{"model": "masked image model", "image_size": 32, "epochs": 4.9}
Rows from block 4 of the encoder of a small masked image model, named by matrix and row number. Rows with one number within an expert belong to one neuron, the router's apart. Each number is 500 + 25 x the weight over its row's rms, rounded and kept within 0 to 999. All counts start at 0. Numbers have three digits each.
Before each expert's rows are labels from the 100 images, of 14976, where the router gives the expert most weight on average: "patch colour" is the nearest of a few named colours to the mean colour under the peak. Only what is clearly more common there than usual is listed. The data: photos with spoken descriptions (Open Images, Localized Narratives). In brackets: how many of the 100, against the usual share in percent.
# router: router (encoder.blocks.4.mlp.router.weight, 16x192), inputs 96-191
# up: expert up (encoder.blocks.4.mlp.up, 16x48x192), inputs 96-191
# down: expert down (encoder.blocks.4.mlp.down, 16x192x48, transposed), outputs 96-191

# expert 3
patch colour: white (40 vs 7.7); pink (38 vs 9.8)
router.3:494490539505519495469515476546514479515498492503511464491522462497514511496498508488494496469518529493510524512501493481492516436524510456499527397494536496486513497503485524506497487544472507564518495515512480550499508498494510527488466534520521518508543470501499493502523502550499508471
up.2:477479503510502516543513530490456555505499471475476549515496526504509517516460476507479504488498492530472496504543541486470498512492523512470485499537483546507498514514520496479479483467512513460493502504507504518519507534538510506510526465502526517488480513504506489503510470475549473505
down.2:502480472464462510456515475513538450526474508487512482489501501530474514501479516487540542476517519458534529522516511487507539520481533488507473508488504522497503516509504502490509525561443494509554486536496461512492479510508467502526463532507463496471525519513491540490485499576491526485
up.3:494480481468485475537499511520558485505475536459520526504496516515511501533488454422506529530533518468497472494476490525514526467499528466503478468522475488500465475501490484500488472507502496498463526535503560534528476442513490517534505510508476491469549514506496468485510473590475524509
down.3:524495525512491517512489528491520589470502483488442541511514497529496496468511500458487512503485491511519466517505496511451511533506499521495457529523474513499463486488511507521481516489486490488484502483490491496480489508504508522509498448492508503480512483460486432508512475460565484475
up.4:497474494521475505514508492503551446513503511517509505509485550520494516530459490491443513553511491501540512483490520505549515497503506517517499540505484522521505517528503523496494492468534481505511529529510507484542509483499477484514500470497476483425508515485520498469556494488479516530
down.4:505512486516500480500512481520518368495498528512529499489478483497493480491482501543499496535497532454501497485487519495557479464517516464514513499487533479513495494489520487485486497524522493487492514488498499496503491482499501467515493542520526456529453502514518524506478531494431500485
up.5:503485477521476510540490522476510474492516502490495504537475549519510522514503483513480504555508480509522510478481488522505515525499518523504488567510468501538488510512520502511505485424545491495512514509509540479528489462494490477511510438503477480434476516503499501486513506450501508527
down.5:486527487509503482497501527523519448487500493518531497495499482499494506509480485517479493574509516457481490503499515487542492433533485521514516493507511472529493492524499493449482469472537525488512523472516544468501508488476503474494500539507546506467439477519511511486502498495454539487
up.6:510483477487484487545496501473509443484497535490508515509479559509495521523480461500477527547521481488526514491485507504552536484504506515511500560519499500523485510515515512479505481462526493463483532527500535488541444489509461475518511490510473470457523520508507505480514500519467482528
down.6:522512489541494472507493474515504448483503532509533477468476474475480469502511503559506474547505499488475490481508497515566493467520491478519540482496527504513501502499486501495506473489537522485498522468506542469514488485485477468495498527517514452505473492525519539491485513516466499530

# expert 14
patch colour: white (25 vs 7.7)
router.14:470517479459520466528509486475480535475492537452486514491487517486516481483501492446533473464493498490453512522495503484490485490464535469484493525500493485486468486459524475490520510488480503464489480547474538499470470501530503523492537530492483492510513506539490518496462504532441469472
up.2:509455533528491515482489511524532458496496472506490490503490500501485520539502449525464523495501498508556465481527507500501531513495477524505496495528484542497528503539498499519486476505501491510513536464505471504559494495493505489529493464504502505453525529494496505492541495505543554516
down.2:501488443499469477461496508491477409508507503492503491511481494474515475544523438487519484480524522511477521514492481524505521507525461518476474522497521541496506458494481507515480519514489504513455519466494516488544494520512482507481481519530492507549580494505482514499521520524488527515
up.3:507475525543477520487490516521524456487494466519495493505497490493494517522511462515480522507511491518552449487520476511497534512488464526508496476521486526501538511531501495520493473502521483509514535447513459507541484499495506488520491460496496497470532548493497506496544511504545536503
down.3:498522427508499492481476505480497428526505504490500487503502481501496494505517434514526484524510498520460530528524495516499546493537472529470508504474492527510470483506486494517507504519509499507467519482513488491565481529499481516445509507506506495520572522488489512515462514524472510503
up.4:506474523533489530477507508518536436488493482507500510503480521492487514521524471527494530518504471506558455491516477500482530535484450541501497526509494532504525506525502497500491488517517494507523531435502477499525477489505504484523476443498506500454497546493499518487521508483555537503
down.4:505524422515510487453471497470524399498519507511506509495504484484492478519516447509519511516510499502486530504516499515505534531536455517480501511486488513502451478494475509506497515521501502501459512466494513494552475522486476496460516506529505492525567502485493486520460510505474503499
up.5:512458532525480516489504512520550482496499467513492480508493499496497516522479461521465521497522491512562459500521503508494523491488497537500500482526492536492537505533486508514485473503509486509527536469511468516543492497486501494526492472490494499447513535479509489488544508495533563501
down.5:501500462529501531468454513493517416489520508519515513507483471477503498517538456496512482495515462499503537503526492505527529512517475524476478502460521522509468466520503496501489499506492494494462539476473500493581471510501480477464518525521499490544597480513478516516463481528497530485
up.6:512458534521489523490492500507548445484493480510497499501485523503486520527493468524474534520496477509554459488527510514503530524481462532511499513522485542498535511531497497508476473506518487497524517450508471507537484511491503475536491457498492494470514546483489502485528514494539532519
down.6:513525451500496530477470509476504411476499525496518507497485487496517487563517428496515520529520475502508499478504488516512517489496483523474487529493489528492464481501469516515500509521494472496471535475491505493593466498487461491471504500529503478528574484505468515524466490529469528525

# expert 7
patch colour: brown (60 vs 29.6)
router.7:510457503521483526492504499512506537508504492505497477513504544488507510508490515512455508471503552501529488481497503505581493487517524486521517560517484512507499505538502498519484462456522504510525537526518469493535553503494515483527498532485489505464519510447507479490543501470489503523
up.2:511502510509469503486502493503552430493499516492513521485528477496508500492512555506470554470517507430518480495482475485455494522525561464484515485515478479498495483518505507498490499567476504492486488555498462508481539482494518500518497547511490482469495476495513496487507505532479553464
down.2:484481516484464513501461501518510534503495516514495479486490478461514508487464552482486525409511517476503520505511501507481490498517543507508494466509472527494535478474493474560502508508488539513474475545494487536504533461483534499490499517459506488485532484521473491487525503523487521479
up.3:510501540518484470528519499516511476488482467491451522464527477485482496495465493494485497457478488465477502513490495529475493503486517516519465440529506549487532445516529496455499517543471527503530506514531493516562475486517522512504511541528503499497521508527506510496506467503518507520
down.3:490486511493539450503510476479477526449531514506510464494497426463514503500508526471553522483501505496466485472508519497502506521503515490493482454480506523530551494541507496482505510461481496516487488503491497526493491462512506484503528513521520504482538507526491492532502509470496503472
up.4:517531488525520508514533519452481477545505493478484493450488495505460526510510491498487500540511445467465487498491497480531494538547476549492519537435515482478495522488467531523504517503501489491502531497479519505491497487487505497495509431507460515473454506489472521537472481486503466515
down.4:517533485534500493472561484518500495480480498473540443490507464509503495493538479520514471545478485479524534493466497502498498489458459527528471510475495492510500549507464546503498493550508446562514513490482526511498444503531539516469491519468505506518441476459540510471537511470488510494
up.5:540504510533540457476546517515515500479554504497497503490473475521480508528531497497549488467494463499503483503472426464483445430468498512485517442484549469484514506468505495524510514524510490535493524529507482478539453467511488504481515524512503513516531501553482515501512535517483476506
down.5:496474484499475522516523498502506584502500506493546487478504468463502519494515528521502509445497502479484505513519521468575483511496486479490518453473505463503529473502510493472542496500490505558462502486523505522466541463471531500486514508486530478484507469501480492530521522445448491479
up.6:485484515499495488492514503517519536518497483505505489470481506487516512499475486516470490446524538522504472504570566481484488475514490481492492461531514555521526484520516469495476484508515503483505544498518473491547528521509491503519528543475488489501559508499506530475540483496545469510
down.6:535507499500501443474507486531475514506484513518483485492531499460516474525460485525507488445494516516504478526502531506520498503538506493477493485508538557506546489499490521495515474471515493473489515514474489500545499508508485464511515512467492478469596498541513505494545524500462499487

# expert 10
patch colour: black (46 vs 16.5)
router.10:498472507533473526497503515514530515514514477519517509527503531503507532510480508513450520490515518491526447483507511488542486486548534498513504481524487509510506507531512520504482477499538506498507512530547477516536554477504519482522493501492516494465490486471511484485573490458520536503
up.2:491481507521493499470478478482534454505489504525523536516501568470507508490441532503499473485499509511491499501505480525519503480519490506492506527511538471487528517532514504511496492527515498506537512515561469548516533498512511515513522525482511496518483523521514515508533475509459517473
down.2:498462509475487510545500480479467609502493462512477494501473497485528506484513533491530500449491503492512502524516509505540506518517472463483479479491501476525505484456518504502520491449526488493446480489514495466468533496512551503513503524470528524521502510507499521441461506524451501509
up.3:521489519458471551554497532500525468498534475520483505486479517519447491490519500450501535500458467493524469497516492488526506465502483493504507517516555508547531518479496489509467488509493500516469495507527467486512479531474475507513533477536483511493501501498508462501492491491461514483
down.3:480472496530478479553472506474496543463500491469508498506520533494477510496510548452543481536463457481483495479510473506491488480482512538466505486518470498514483452542551535519516509523523531557493490540553465513500485497489507504451482502485491503518477519532447494484517486485501480507
up.4:477483483483467464499520486501471506509524513531517503508473500498511491518521502551517504478484507534508484505477475463521512447477516494506485465489463487494515493498487489487510499478519478500451496512478489511534519459505500531529515502519467493503580476484525460500511452519509510499
down.4:488521484488500491519499500451492600498520490510490483511452462466546490486455542502508455494491495524511517489459502493499498461545552489474507454506459479540526493494526502470522482444472506515464518488515468512487519482502521522502511528480499522517529464481490483522470504440481483480
up.5:495501529500476499529474516507468520515524523504489505490468491537496498489543485502514481503501511462551496503483416503534519466519523492502515474536506512516470489500487485508512474507499538513516470511549435530532488444488502521485487481479481487478527457495504516517526505523497510521
down.5:482500508476506475527474516464460566506515469526486519547470471469507487503503501514501474471481515513485504493499487495557484509515522522466492474491474447489476473499495505517551468484504508511510515473500514499487548477464494470458495477473499493477555495529490480490529501434454518535
up.6:516503503505475548524504512524551432490507499515505517502508488477485485522505535544461510497503493476534472456517510510540482476505540478530515473512497510508483518497536512501492476507507522523521469568532464503500522511523479513499494541484531481494516488509527498502579491546501550484
down.6:460484522518506486536498528450416561513490509502503470516483476522498495533519473523500491477474507541470558537430434472537492546481508513510505490477519467535485475480485483555500498479489499520503481508502499524492508454492492475511493513479492499496543530510517499557511509484544496502

# expert 9
patch colour: brown (65 vs 29.6)
router.9:521477511531471520491489521504493499487523478522507499526504523494516511503499523538446522481508516486548446484507493501536493511535513507515529495498474502511526501525503508522493481496534510522503515520512476509531538488497512476523489506497506498471494516469506472492565488466506530508
up.2:474480523489532490503502530505527464480494499487517498481477510505517510510503460509508495452492519441494521490486538502480555525505502523517486497553466504457513500510476502501503437523510503512479564500484507473466526521488501526508482518490481515500539479469502548510497478512513500468
down.2:495508494519468551539534480491544516507487500499504494499501493487491481458486545528474445467496493510505495537527516482549493457523499452498526482510467430501538483465571484494474473480520549515490456506546487501468496460498552510493492487514497552476482493475474517488522496504483526486
up.3:486464522497467493521527513524562474479541481467515516516505502479532501500509502461472533443527537496518511533481471506503497541456530529481492443453476491484496469506520508479475474558459484512477490503512524524523516479494529518519488496507467488485525461520494521481521479530496538466
down.3:513477516513463518529492500518513551501541492519495477498480527505553517438495533526481536455493544461525476491475539473514465504497541468494505475489495465535519517476504479494467523468480489504486504549507487496464528474509569489463458493474503483443516485513503493503518479490490490493
up.4:504493507528498495520490526504464479493505461510487512514490483504522517494568525562508521517518472510517503509422411502476489519500495531475498463500496440531501495475505509556494491504500472496447507507499513504517478442480475502496498452505526489507510486503492487510512484510533523519
down.4:472511500505547511530463518463469476484501486499485528483503470500469496541526447501498494523495462530471526480492473536511496495500518511497490496500485510516468483507487534529482528484488488506453501522505552499539458482484516508503513469517503501448498469507485498520491526503479561551
up.5:527504489484487501469517533497502467446534495516492486520471464484537523542505428496512501507527542443501504491521525485473539533552456530488483509512523450461537503492520500496480497553467486504515539540538526494497498491538537517533566507505528474481521484530490523524489535547481500487
down.5:462521489486443508502494476523533542496524470526521507497494478477503519514487529490535504439516520480514516497523508475543471513478492487503493484510476494514550505503525503490505499497460521555496452498514498501460507485497505475460429463470535466465500513498506506496518455508469480491
up.6:499500506486495504494491484505479521518495519511450525533508536480497494497421511529460500494480531477490493519550577523502528536509502483523531523491491552512491503526509486488529521489524525499568505466518496499532500543504533503505491467522518515489489512486518493494497463452491484493
down.6:530495501482535491478497520520498425540483495475520522500495524510465497516476475495493515517493528475536433486514513520452534483486501537537514521511525517472495497473505516515500481521489499465517511535471516472519488514541468508485506501530499510494467484457535484506469457502540512497