python train.py --encoder_arch="vit" --model="masked image model" --dataset="photos with spoken descriptions (Open Images, Localized Narratives)" --train_examples=203450 --image_size=32 --crop_scale_min=0.7 --horizontal_flip=true --translate=0.12 --rotation_deg=10 --method="mae" --mask_ratio=0.75 --loss="mse" --encoder_norm="layernorm" --encoder_norm_position="res_post" --encoder_activation="quick_gelu" --encoder_head_dim=64 --encoder_fused_qkv=false --encoder_bias="all" --encoder_qk_norm=true --encoder_parallel_block=false --encoder_moe="expert_choice" --encoder_num_experts=16 --encoder_moe_every=1 --encoder_expert_mlp_ratio=0.25 --encoder_experts_per_token=1 --encoder_shared_expert=false --encoder_patch_size=[2, 2] --encoder_layers=10 --encoder_width=192 --encoder_positions="learned" --decoder_width=128 --norm_pix_loss=false --decoder_layers=6 --optimizer="adamw" --lr=0.0021 --beta1=0.9 --beta2=0.999 --eps=1e-06 --grad_clip=5.0 --steps=7800 --batch_size=128 --epochs=4.9 --lr_schedule="linear" --final_lr_fraction=0.01 --warmup_steps=390 --weight_decay=0.4
Rows from block 4 of the encoder of a small masked image model, named by matrix and row number. Rows with one number within an expert belong to one neuron, the router's apart. Each number is 128 + 24 x the weight over its row's rms, rounded and kept within 0 to 255. All counts start at 0.
Before each expert's rows are labels from the 100 images, of 14976, where the router gives the expert most weight on average: "colour at peak" is the nearest of a few named colours to the mean colour under the peak. Only what is clearly more common there than usual is listed. The data: photos with spoken descriptions (Open Images, Localized Narratives).
# router: router (encoder.blocks.4.mlp.router.weight, 16x192), inputs 96-191
# up: expert up (encoder.blocks.4.mlp.up, 16x48x192), inputs 96-191
# down: expert down (encoder.blocks.4.mlp.down, 16x192x48, transposed), outputs 96-191

# expert 14
colour at peak: white
router.14 [ 99 144 108  88 147  95 155 136 114 104 109 162 104 120 163  82 115 141 120 116 145 115 143 109 111 129 120  76 160 102  94 121 126 118  83 140 149 123 131 112 119 114 118  93 162  98 113 122 152 128 121 114 114  98 115  89 151 104 119 147 138 117 109 131  93 117 109 173 104 165 128  99 100 129 157 131 150 120 164 156 120 112 121 138 141 134 165 118 146 124  92 131 159  71  99 101]
up.0 [142  81 164 169 112 147 110 117 134 131 162  90 118 125 115 141 132  99 138 112 134 123 115 154 151 107 104 144  96 149 124 135 111 138 174 100 115 171 149 143 142 159 131 120 101 154 141 132 123 155 122 183 119 151 139 159 127 125 153 124  84 133 127 117 149 147 147  77 137 105 131 167 109 134 115 133 121 139 110  93 124 114 127  84 144 170 116 127 134 122 162 147 137 153 165 137]
down.0 [136 150  84 138 142 127 102 112 135 106 123  72 124 135 153 127 144 126 128 139 123 126 140 127 169 153  44 128 149 140 113 125 131 130 142 142 133 127 119 131 131 146 137 144  98 147  96 134 149 113 126 146 127 101 110 142 119 129 148 111 123 135 120  95 129  82 146  95 132 116 132 230 106 114 134 104 123  89 141 139 140 145 122 152 204 120 125 120 149 138  83 132 149 107 168 135]
up.1 [148 103 147 158 122 146 115 127 132 141 187  80 123 122 105 134 126 112 135 110 145 128 122 144 133 109 108 131 105 146 153 135 111 128 182 102 127 148 152 134 139 158 141 111 100 161 142 127 142 157 114 173 124 150 134 147 124 122 127 120 101 134 141 122 145 149 148  77 129  98 131 157 107 131 124 144 118 141 107  89 117 122 126  74 126 165 115 128 122 119 156 146 123 151 159 135]
down.1 [146 164  67 120 145 140  98 107 152 105 120  41 122 128 154 105 122 135 139 127 120 119 138 127 171 164  74 134 146 125 147 136 125 139 135 144 118 129 118 138 138 155 153 156  92 154 112 134 150 115 133 149 144  74 114 130 123 125 140 115 152 147 138 109 124 102 148  99 126 154 104 185 105 137 133 108 131  83 138 119 158 135 123 131 209 109 119 118 128 144 103 116 164 141 139 141]

# expert 10
colour at peak: black
router.10 [126 102 134 160 102 153 125 131 142 141 157 142 142 142 106 146 144 136 154 131 158 131 135 159 137 109 136 140  80 147 119 143 145 120 153  77 112 135 139 117 168 115 115 174 161 127 140 132 110 151 116 136 138 134 135 158 140 147 131 111 106 127 165 133 126 135 140 156 173 106 143 163 179 106 132 146 110 149 122 129 120 144 122  95 118 115 100 138 113 114 199 118  88 147 163 130]
up.0 [120 125 171 122 128 130 136  86 119 122 186 121 174 141 107 114 147 138 121 133 131 123 126 143 143 138 168 112  97 156 130 109 141 107 131 128 122 135 111  99  99 124 123 119 180  92 100 109 132 131 125  84 141 148 105 126 100 114 110 122 129 142 113 103 136 118 175 152 121 104 133 165 149  94 125 136  86 118 141 111 139 155 128 118 166  99 112 113 108 109 172 120 128 136 186 115]
down.0 [119 124 125 141  79 124 155 103 141 140 134 150 147 126 156 142 162 104 141 119 116 121 152 134 114 113 210 176 121 148  94 122 161 114 138 120 145  99 142 123 183  79 140 169 143 127 136 145 137 133  91  90 154 169 116 122 123 125  88 115 111  88 118 164 164 132 108 158 142  86 130 125 176 108 170 161 111 129 133 143 108 125 134 126 139 102 137 128 112 128 112 136 111  84 101 104]
up.1 [ 59  74  65 132 152 127 118 107 112 109 135 151 146 143 136 162 123 151 133 128 117  94 137 151 128  90 158 131 152 150 133 115 119 108 132 106 167 133 136  94  94 139 163 112 195 116 124 113 100 137 115 109 150 167 161 172 126 141 129  99 126 108 146  92 116 144 166 151 154 133 118 162 167 144 154 168 163 158 114 141  90 161 139 126 150 129 123  94 159  62 169  93 128 167 172 105]
down.1 [ 94 138 141 145 108 171 144  93 120 129 145 141 120  93 108 117 142 118  97 156  85  98 158 143 120 146 189 140 122 123 112 103 123 123 111 142 129 119 130 120 153 109 147 163 126 119 129 142  87  91 132 161 140 128 146 104 153 117 136 112  98  98 106 113 150 133 114 152 146 126 122 132 151 141 120 149 127 170  92 166 118 133 138 139 150 125 140 115 151 119 162 112  77 107 103  88]

# expert 9
colour at peak: brown
router.9 [148 106 138 158 100 147 120 117 148 132 122 127 116 150 106 149 134 127 153 132 150 122 143 139 131 127 150 165  76 149 110 135 144 115 174  76 113 135 121 129 162 121 139 161 140 135 143 156 123 126 103 130 139 153 129 152 131 135 149 121 110 124 160 137 149 131 142 147 140 105 136 157 164 116 125 140 105 150 117 134 125 134 126 101 122 144  99 134 101 120 190 116  95 134 157 135]
up.0 [169 129 128 121 103 111 129 145 134 127 210  93 101 128 191 158 132  97 143 116 144 117 140 122 123 118 100 120 154 137 124 138 186 140 136 145  90 103  90 168 132 178 130 158 129 138 125 110  88 144 169 119 151 173 142 135  87 101 137 110  91 155 129 126 151 173 153 123 154 123 126 156 146  81 145 133 132 124 135 155 107 156 139 135 154 109 141 114 166 154 119 108 127  99 103 147]
down.0 [109 152 152  94  85 117 122 136 113 102 126 212 135  97 105 152 117 155 130 127 151  87 173 120 103 141 161 102 103 121 121 109 137 117 123 140 126 132 163 159 150 114 111 154 106 111 130 100  94 111 179  93 138 109 136 153 138 141 147 128 154  69 151 118 129  54 152 156 161  95 100 142 161 127  84 134 131 163 147 101  84 163 123 126 118 159 140 170 130 130 131 131 111 119 138 141]
up.1 [159 117 121 132 110 153 124 110 141 133 120  88 107 147  97 134 108 146 137 111 143 127 109 117 123  53 130 154 105 146 106 126 149 125 163  97 101 189 198 147 144 118 143 131 163 128 136 128 167 148  91 201 138 111 131 155 139 136 104 124 120 128 131 153 123 152 123 167 143 131 119 134 150 163 115 130 110 163 131 138 133 136 121  75 136 126 105 134 140 125 139 115 144 134 134 123]
down.1 [152 141 113 114 176 131 112 133 122 154 104  53 144 113 102  87  96 175 100 141 165 138  99 122 134 116  93 138 139 146 131 137 116 144 167  80 132 152 145 155  59 147 142 137 143 125 136 129 129 140 127 146 102  89 144 137 100 146 129 121 139 166 117 152  78 140 127 142 125 135 134 130  90 163 163  86 139 135 130 117 168 124 144 126 114 136 100 120 107 146 129 111 169 176 139 128]

# expert 7
colour at peak: brown
router.7 [138  87 130 148 112 153 120 132 127 139 134 163 136 132 121 132 125 106 141 132 170 116 134 137 136 119 142 139  84 136 100 131 178 129 156 117 110 125 131 133 206 121 115 144 151 115 148 144 186 145 112 139 135 127 133 165 130 126 146 112  92  85 149 132 137 152 164 153 145  98 121 161 179 131 123 143 112 154 126 158 114 118 133  94 147 138  78 135 108 118 169 129  99 118 131 150]
up.0 [113 125 162 132 115 130 123 133 153 138 137 126 138 109 145 125 139 132 134 133  98 138 135 125  95 153 146 125 140 152 117 175 131 103 180 122 111  62  34 123 152 126 117 155 101 138 107 117 104 151 162 113 117 136 133 108 116 144 140 108 170 163 151 137 135 103  98 137 126 131 145  96 103  62 108 174 135 110 107 148 140 126 114 124 128 118 101 172 158 116 178  99 121 125 147  91]
down.0 [137 111 139 148 122 142 139  84 123 123 124 184 135 149 168 144 163 116 125 102  91  99 152 126 112 170 191 150  91 123  83 117 142 114 134 153 135 142 118 116 174 100 137 146 142 118 129 132 104  92 141 108 157 149 102 109 154 129 101 133 140 144 150 148 159  89 108 152 137  88 125 100 169 103 110 187  91 110 120 156 110 157 118 118 157 119 127 119 155 123 105 152 102  75 153 115]
up.1 [131  92 152 120  80 119 156 145 116 149 135 148 115 155 158 123 129 112 134 133 140 144 163 151 128 141 147 115 124 114 117 145 109  90 173 159 131 121  63  96 151 138 125 128 134 100 103 151  75 135 108 116 123 120 137 115 125 175 136 144 130 146 130  99 137 140 135 164 149  88 129 125 141  75 124 150 128 122  93 140 119 147 139 173 149 121  90 119 108 113 136  99 163 100 158 133]
down.1 [135 149 123 146 102 131 146  82 128 118 144 208 129 189 147 127 160 128 145 119  73 104 142 119  90 154 185 134 121 113  89 130 175 102 115 144 131 129 118  98 180  95 120 140 103 125 127 137 114 111 135 100 138 160 119 128 138 107 113 113 112 131 143  95 164  79 112 131 164 103 137  97 159 113 105 150 132 132 138 153  77 136 121 125 145 115 135 133 147 104 137 155 106  81 129 124]

# expert 3
colour at peak: white; pink
router.3 [122 118 165 132 147 123  98 143 105 172 142 108 143 126 120 131 139  93 120 149  91 125 141 138 125 126 136 117 122 124  98 146 155 121 138 151 140 129 121 110 120 143  66 151 137  85 127 154  29 122 163 124 115 140 125 130 114 151 134 125 115 170 101 134 189 145 124 142 139 108 176 127 135 126 122 137 154 116  95 160 147 148 146 136 169 100 129 127 121 130 150 129 176 127 136 100]
up.0 [120  92 124 169 118 129 148 132 152 160 194 156 127 127 103 139 132 103 121 117 141 124 114 134 165  75  87 106  98 100 137 133 108 137 134 144 142 161 182 138 186 136 111 154 102 133 111 118 129 192 141 186 138 137 131 130 116 105  99 110 107  81 148 135 136 128 147 123 162 130 137 160 162 134 118 156 143 120 160  92 104  76 132  69 157 136 140 137 139 133 131 121 126 134 119 154]
down.0 [117 131 105  96  96 152 176 132 146 149 198 111 106 113 140 119 163 140 111 114 125 106 131 133 126 101 126 113 150 143 189 166 180  92 129 124 127 115 129 138 165 128  92 157 125 122 134 141 139 158 125 133 135 127 119 115 129 114 114 116  99  93 152 142 142 122 136 144 206 172 114 118 103 112 119 149 151 143 137 126 116 114 101  83 101 124 153 123 168  90 163 108 127 127 142 112]
up.1 [115 125 137  76 129 114 171 147 144 136 145 194 145 144 135  87 100 115 159 139 141 105 152 121 135 112 117  31 124 126 105 131 183 135 100 118 126 114 137 114 139 103  79 125 162  80 117 116 110 145 107 114 140  93 105 119 137 123 122 126 129  84 111 131  97 121 142 174 119 163 165 134 138 110 148 137 160 144 178 160 142 128 134 116 219 141 133 128  64 121 135 102 154 109 108 121]
down.1 [141 111  92 121 115 139 111 131 129 110 121 126 122 130 134 121 122 159 128 127 127 163  83 118  97 147 163 167 155 151 125 104  96 116 141 156 146 136 117 156  65 133 199 109 118 161 132  90 170 124 109 137 132 133 145 136 134 127 126 132 163 158 146 131 122 113  62  85 112  73 137 104  97 144 130 113 113 157 108 102 129 136 123 144  76  98 120 110 129 146 106 124 134 180 121 140]