config.yaml
encoder_arch: "vit"
train_examples: 203450
translate: 0.12
loss: "mse"
encoder_norm_position: "res_post"
encoder_activation: "quick_gelu"
encoder_experts_per_token: 1
encoder_positions: "learned"
beta1: 0.9
beta2: 0.999
epochs: 4.9
Rows from block 3 of the encoder of a small masked image model, named by matrix and row number. Rows with one number within an expert belong to one neuron, the router's apart. Each number is 500 + 40 x the weight over its row's rms, rounded and kept within 0 to 999. All counts start at 0. Numbers have three digits each.
Before each expert's rows are labels from the 100 images, of 14976, where the router gives the expert most weight on average: "strongest on" is what is common among them. Only what is clearly more common there than usual is listed. The data: photos with spoken descriptions (Open Images, Localized Narratives). In brackets: how many of the 100.
# router: router (encoder.blocks.3.mlp.router.weight, 16x192), inputs 0-63
# up: expert up (encoder.blocks.3.mlp.up, 16x48x192), inputs 0-63
# down: expert down (encoder.blocks.3.mlp.down, 16x192x48, transposed), outputs 0-63

# expert 11
strongest on: text has "sky" (53)
router.11:514547557478475427446523466485543485461492409568526507514522457523454493463489474567499534520526568476439531534462584516553536492448514433447578460494584498474469498514550464527514536530515520
up.0:477452453481503488522504459537428525520487548468495429477505528574509482524439550436550528489505497526511483484527515496458417527528307512545549493476451513505479456500489517522485504494475518
down.0:559461480474540490475555505503465529472490518528496449519435501521493464516506524445456552548453560460548515543412486452511467519510541494529383460521455538526511482540503497503470466542493535
up.1:490456433506517534576488515488437486479501540501456530531483513502596474617559412486482541510454499448555474506513442510468456528526534555521485520527456528463533440453502476466416472543471534
down.1:472477447465507512496515587533388483466430507492492497512494486584552500593568528423500516523466539545528515554476552490474429542502522531538463489528467519470538487523489450452548511512524471
up.2:533532522491508474462515399486509519535460472450527473488475494567455470429316580510567497492520518520467510504470528469508484517508451483486555472494523494483501495477477452585492506629507524
down.2:431527527518454513511461496489496486516521509504484599511566471457509552467461498518502458475499482518479484461627506524485499478526494500463639602522556473449513485446515503516510517545508479
up.3:457410458492506531526474470539423525534511596471445469497536523524525492550492530370537519502493466524533470482531472484451414535556400537553484524501396499502537442488477508507461467499474504
down.3:536494508448512492449533510512481497455478483547464409497467486514499471533470517423473582522469562476508503532389500440506483536481535565556375438520484534524530492504482531512479475570504509
up.4:476419465483496505534514463539441525524493549465488454472493510531517469533549542433571526497504474537524487503531520483467417509538324523551525500486434525507495449512467510509467474484494503
down.4:559485494493540501464542519536483535471504529533490424522424509515499451494436512448444542543449539465526495522391476454519462512496519508539397449513463541523523481519486505506493465549480518
up.5:480403436474489515539487461539457523524479603482458456466514519540495459551573601371569523496509477527523488513528501487476423521560405527569553475479461514512513448519473509510483508488485532
down.5:568473490462541491466532507546445504476499528517474390501422533547518481521418522451475564527455530493562517532407476458493461530519534522505375436513451518517521476523518507499499502530474505

# expert 13
strongest on: text has "white" (33); text has "color" (32)
router.13:411514483496514477469451468543433537484534559489389526478588440454548501503504540377481561536464556483553506530476555465471462534427545549443495507522565474439543483548482464489498545485516535
up.0:620496526504512510479548497515570523540534457477570461508444579568469501462442455580567422469539449495464498482545452507495527488555422447554517493439439519550437490526501553491455459470478484
down.0:510514513553406502521472464441524483523554518518429519517576498441518533457511518542492444500511534430539435445506456525481579459524487495562434471468623522518421528524458526493508486508529507
up.1:547488501514539492489515479457521533534478544491590469507479564566471506373443532491567437499531434548496488451531495500471536495555410472566478471471428531538480531496495530544466491545474499
down.1:515572485544438518522494521464596493512505502510458522523560512424525514467585471551473450499507530433523497521462451506485538510543501481520457467482525511536436518503500503460521485414516469
up.2:549475510495544486480554456491547523542468509477575432511459544574437487409531561522611424490551445524489505481523490502476516494568404441581511460455434513499464496556476528541465483503479482
down.2:518571527553481508496528514462590490528560493525442499505543489462520500419509517544468439494523484430542484471489434519479549501520477478511467452486530486517424517536500540483504455426525480
up.3:553491504511552505483545471546545521535496491500551432484444554587436489482426545537599430479537450537489483475527469481474481483571371456566472475460403490498464509528487521539471498478479499
down.3:526533506533463506515498503419552473524542487531414488517551514441510519455541532535496448494523500389550474467499421503477555496529484482512473491471514478532421501548490525459502439475501512
up.4:569487517486525517528569499467602480530496413495573453535405539498472521484526473646549459458554439507467510477525448496524538490536419430555513483481390502510445508506488545507448466521502460
down.4:518538516506426501529464504508564486534560494517417462549553526419461518496420533539515487485532520455539473469496395524479538555558462472533426464498619497555417494504475595480521487493486499
up.5:496408499523471526572492501463518491541573576516433489507507502485516544521575493488554496477523475528558472452567440492460480513500414516506488501480463477505430485536497531447508487510474448
down.5:587538497511506440510498549501547483516502426518548552498401492479488475551462435638473484485452553495470498436460486539508559531519508444503499456498601552434425546439501466470511509518523526

# expert 7
strongest on: text has "dark" (38)
router.7:402452486475511474521454461515484488486529501570412534529613440467496511483514469427529570514512568471510508524455562489501479491377466539427486516526569485453544492499508458508497543494469526
up.0:515601491496484545474567531459545483516471387481518502484429545468527543563456463658478474492514488532494502538508472513507468491526591483506479498493360490445533518477524483480538475507555478
down.0:411523465430413512533549540489511518501473459487465462547513478488466490597492490554515493510514415497527484537529561522482473498702568539550488501499423541575492475505501502489480485524486540
up.1:496591477495473535471558527488528491511488430482512495490437556476529525570409465648457463481484482541491492537501427492500483492546606478492470525499336502477535547468513508500539492501530496
down.1:411528486433393529542519512501490470472444474507483490549498446469456496597492462536537546546504399458519484499546552502491485505702552544531482483501435512538466492525525533519446520537479542
up.2:492574468499504527490551521503511490511492442495490453481476554501499507560456492594424501476502472538486494517512480506491455502549688493508503513501338505481521509506493506498536456517500480
down.2:431496444431463553575505485489488455519484522507445472524555461462473489589518473516540501493550432470545510546546530518493461505645481557540501520473447553562504495514490506493518483513474540
up.3:522608476495492522482540508516507503517482441469499461472445538506483521555386502632448467490483471519487497508502446492495488520537637479522507493499293485500514525473496493481527455523539485
down.3:428512507468440526536472529517475489476506499507450459559570496520509489607553503537533469503553441435529478512528471518500491481641550545557488472495429512594512498519528496491512511527507523
up.4:597597479519531508484548518454501517496482470463553439493381532533489503503487518572474433461479476546499494492518453501530468510552671486555509489479363490532452489505491520493501478528518502
down.4:432528500441425505554498501495505509519508472516460466528537471485455520499464498533549501529535421492529489477558507511481528513722514551537482486510450527515464495521506532521495494498490513
up.5:573462560527503424499490418485520481502491400507536443553481467519487540455502476534585468517528511505471554484471509494534498497468438415502526549501544499489386502506535510537447558557479490
down.5:583475495600648510500501522516492477456507542489501572518484543477542472479505499473478547494477629462490518500437441500506479504261470475466519530518529496441550510475488481472525495511488452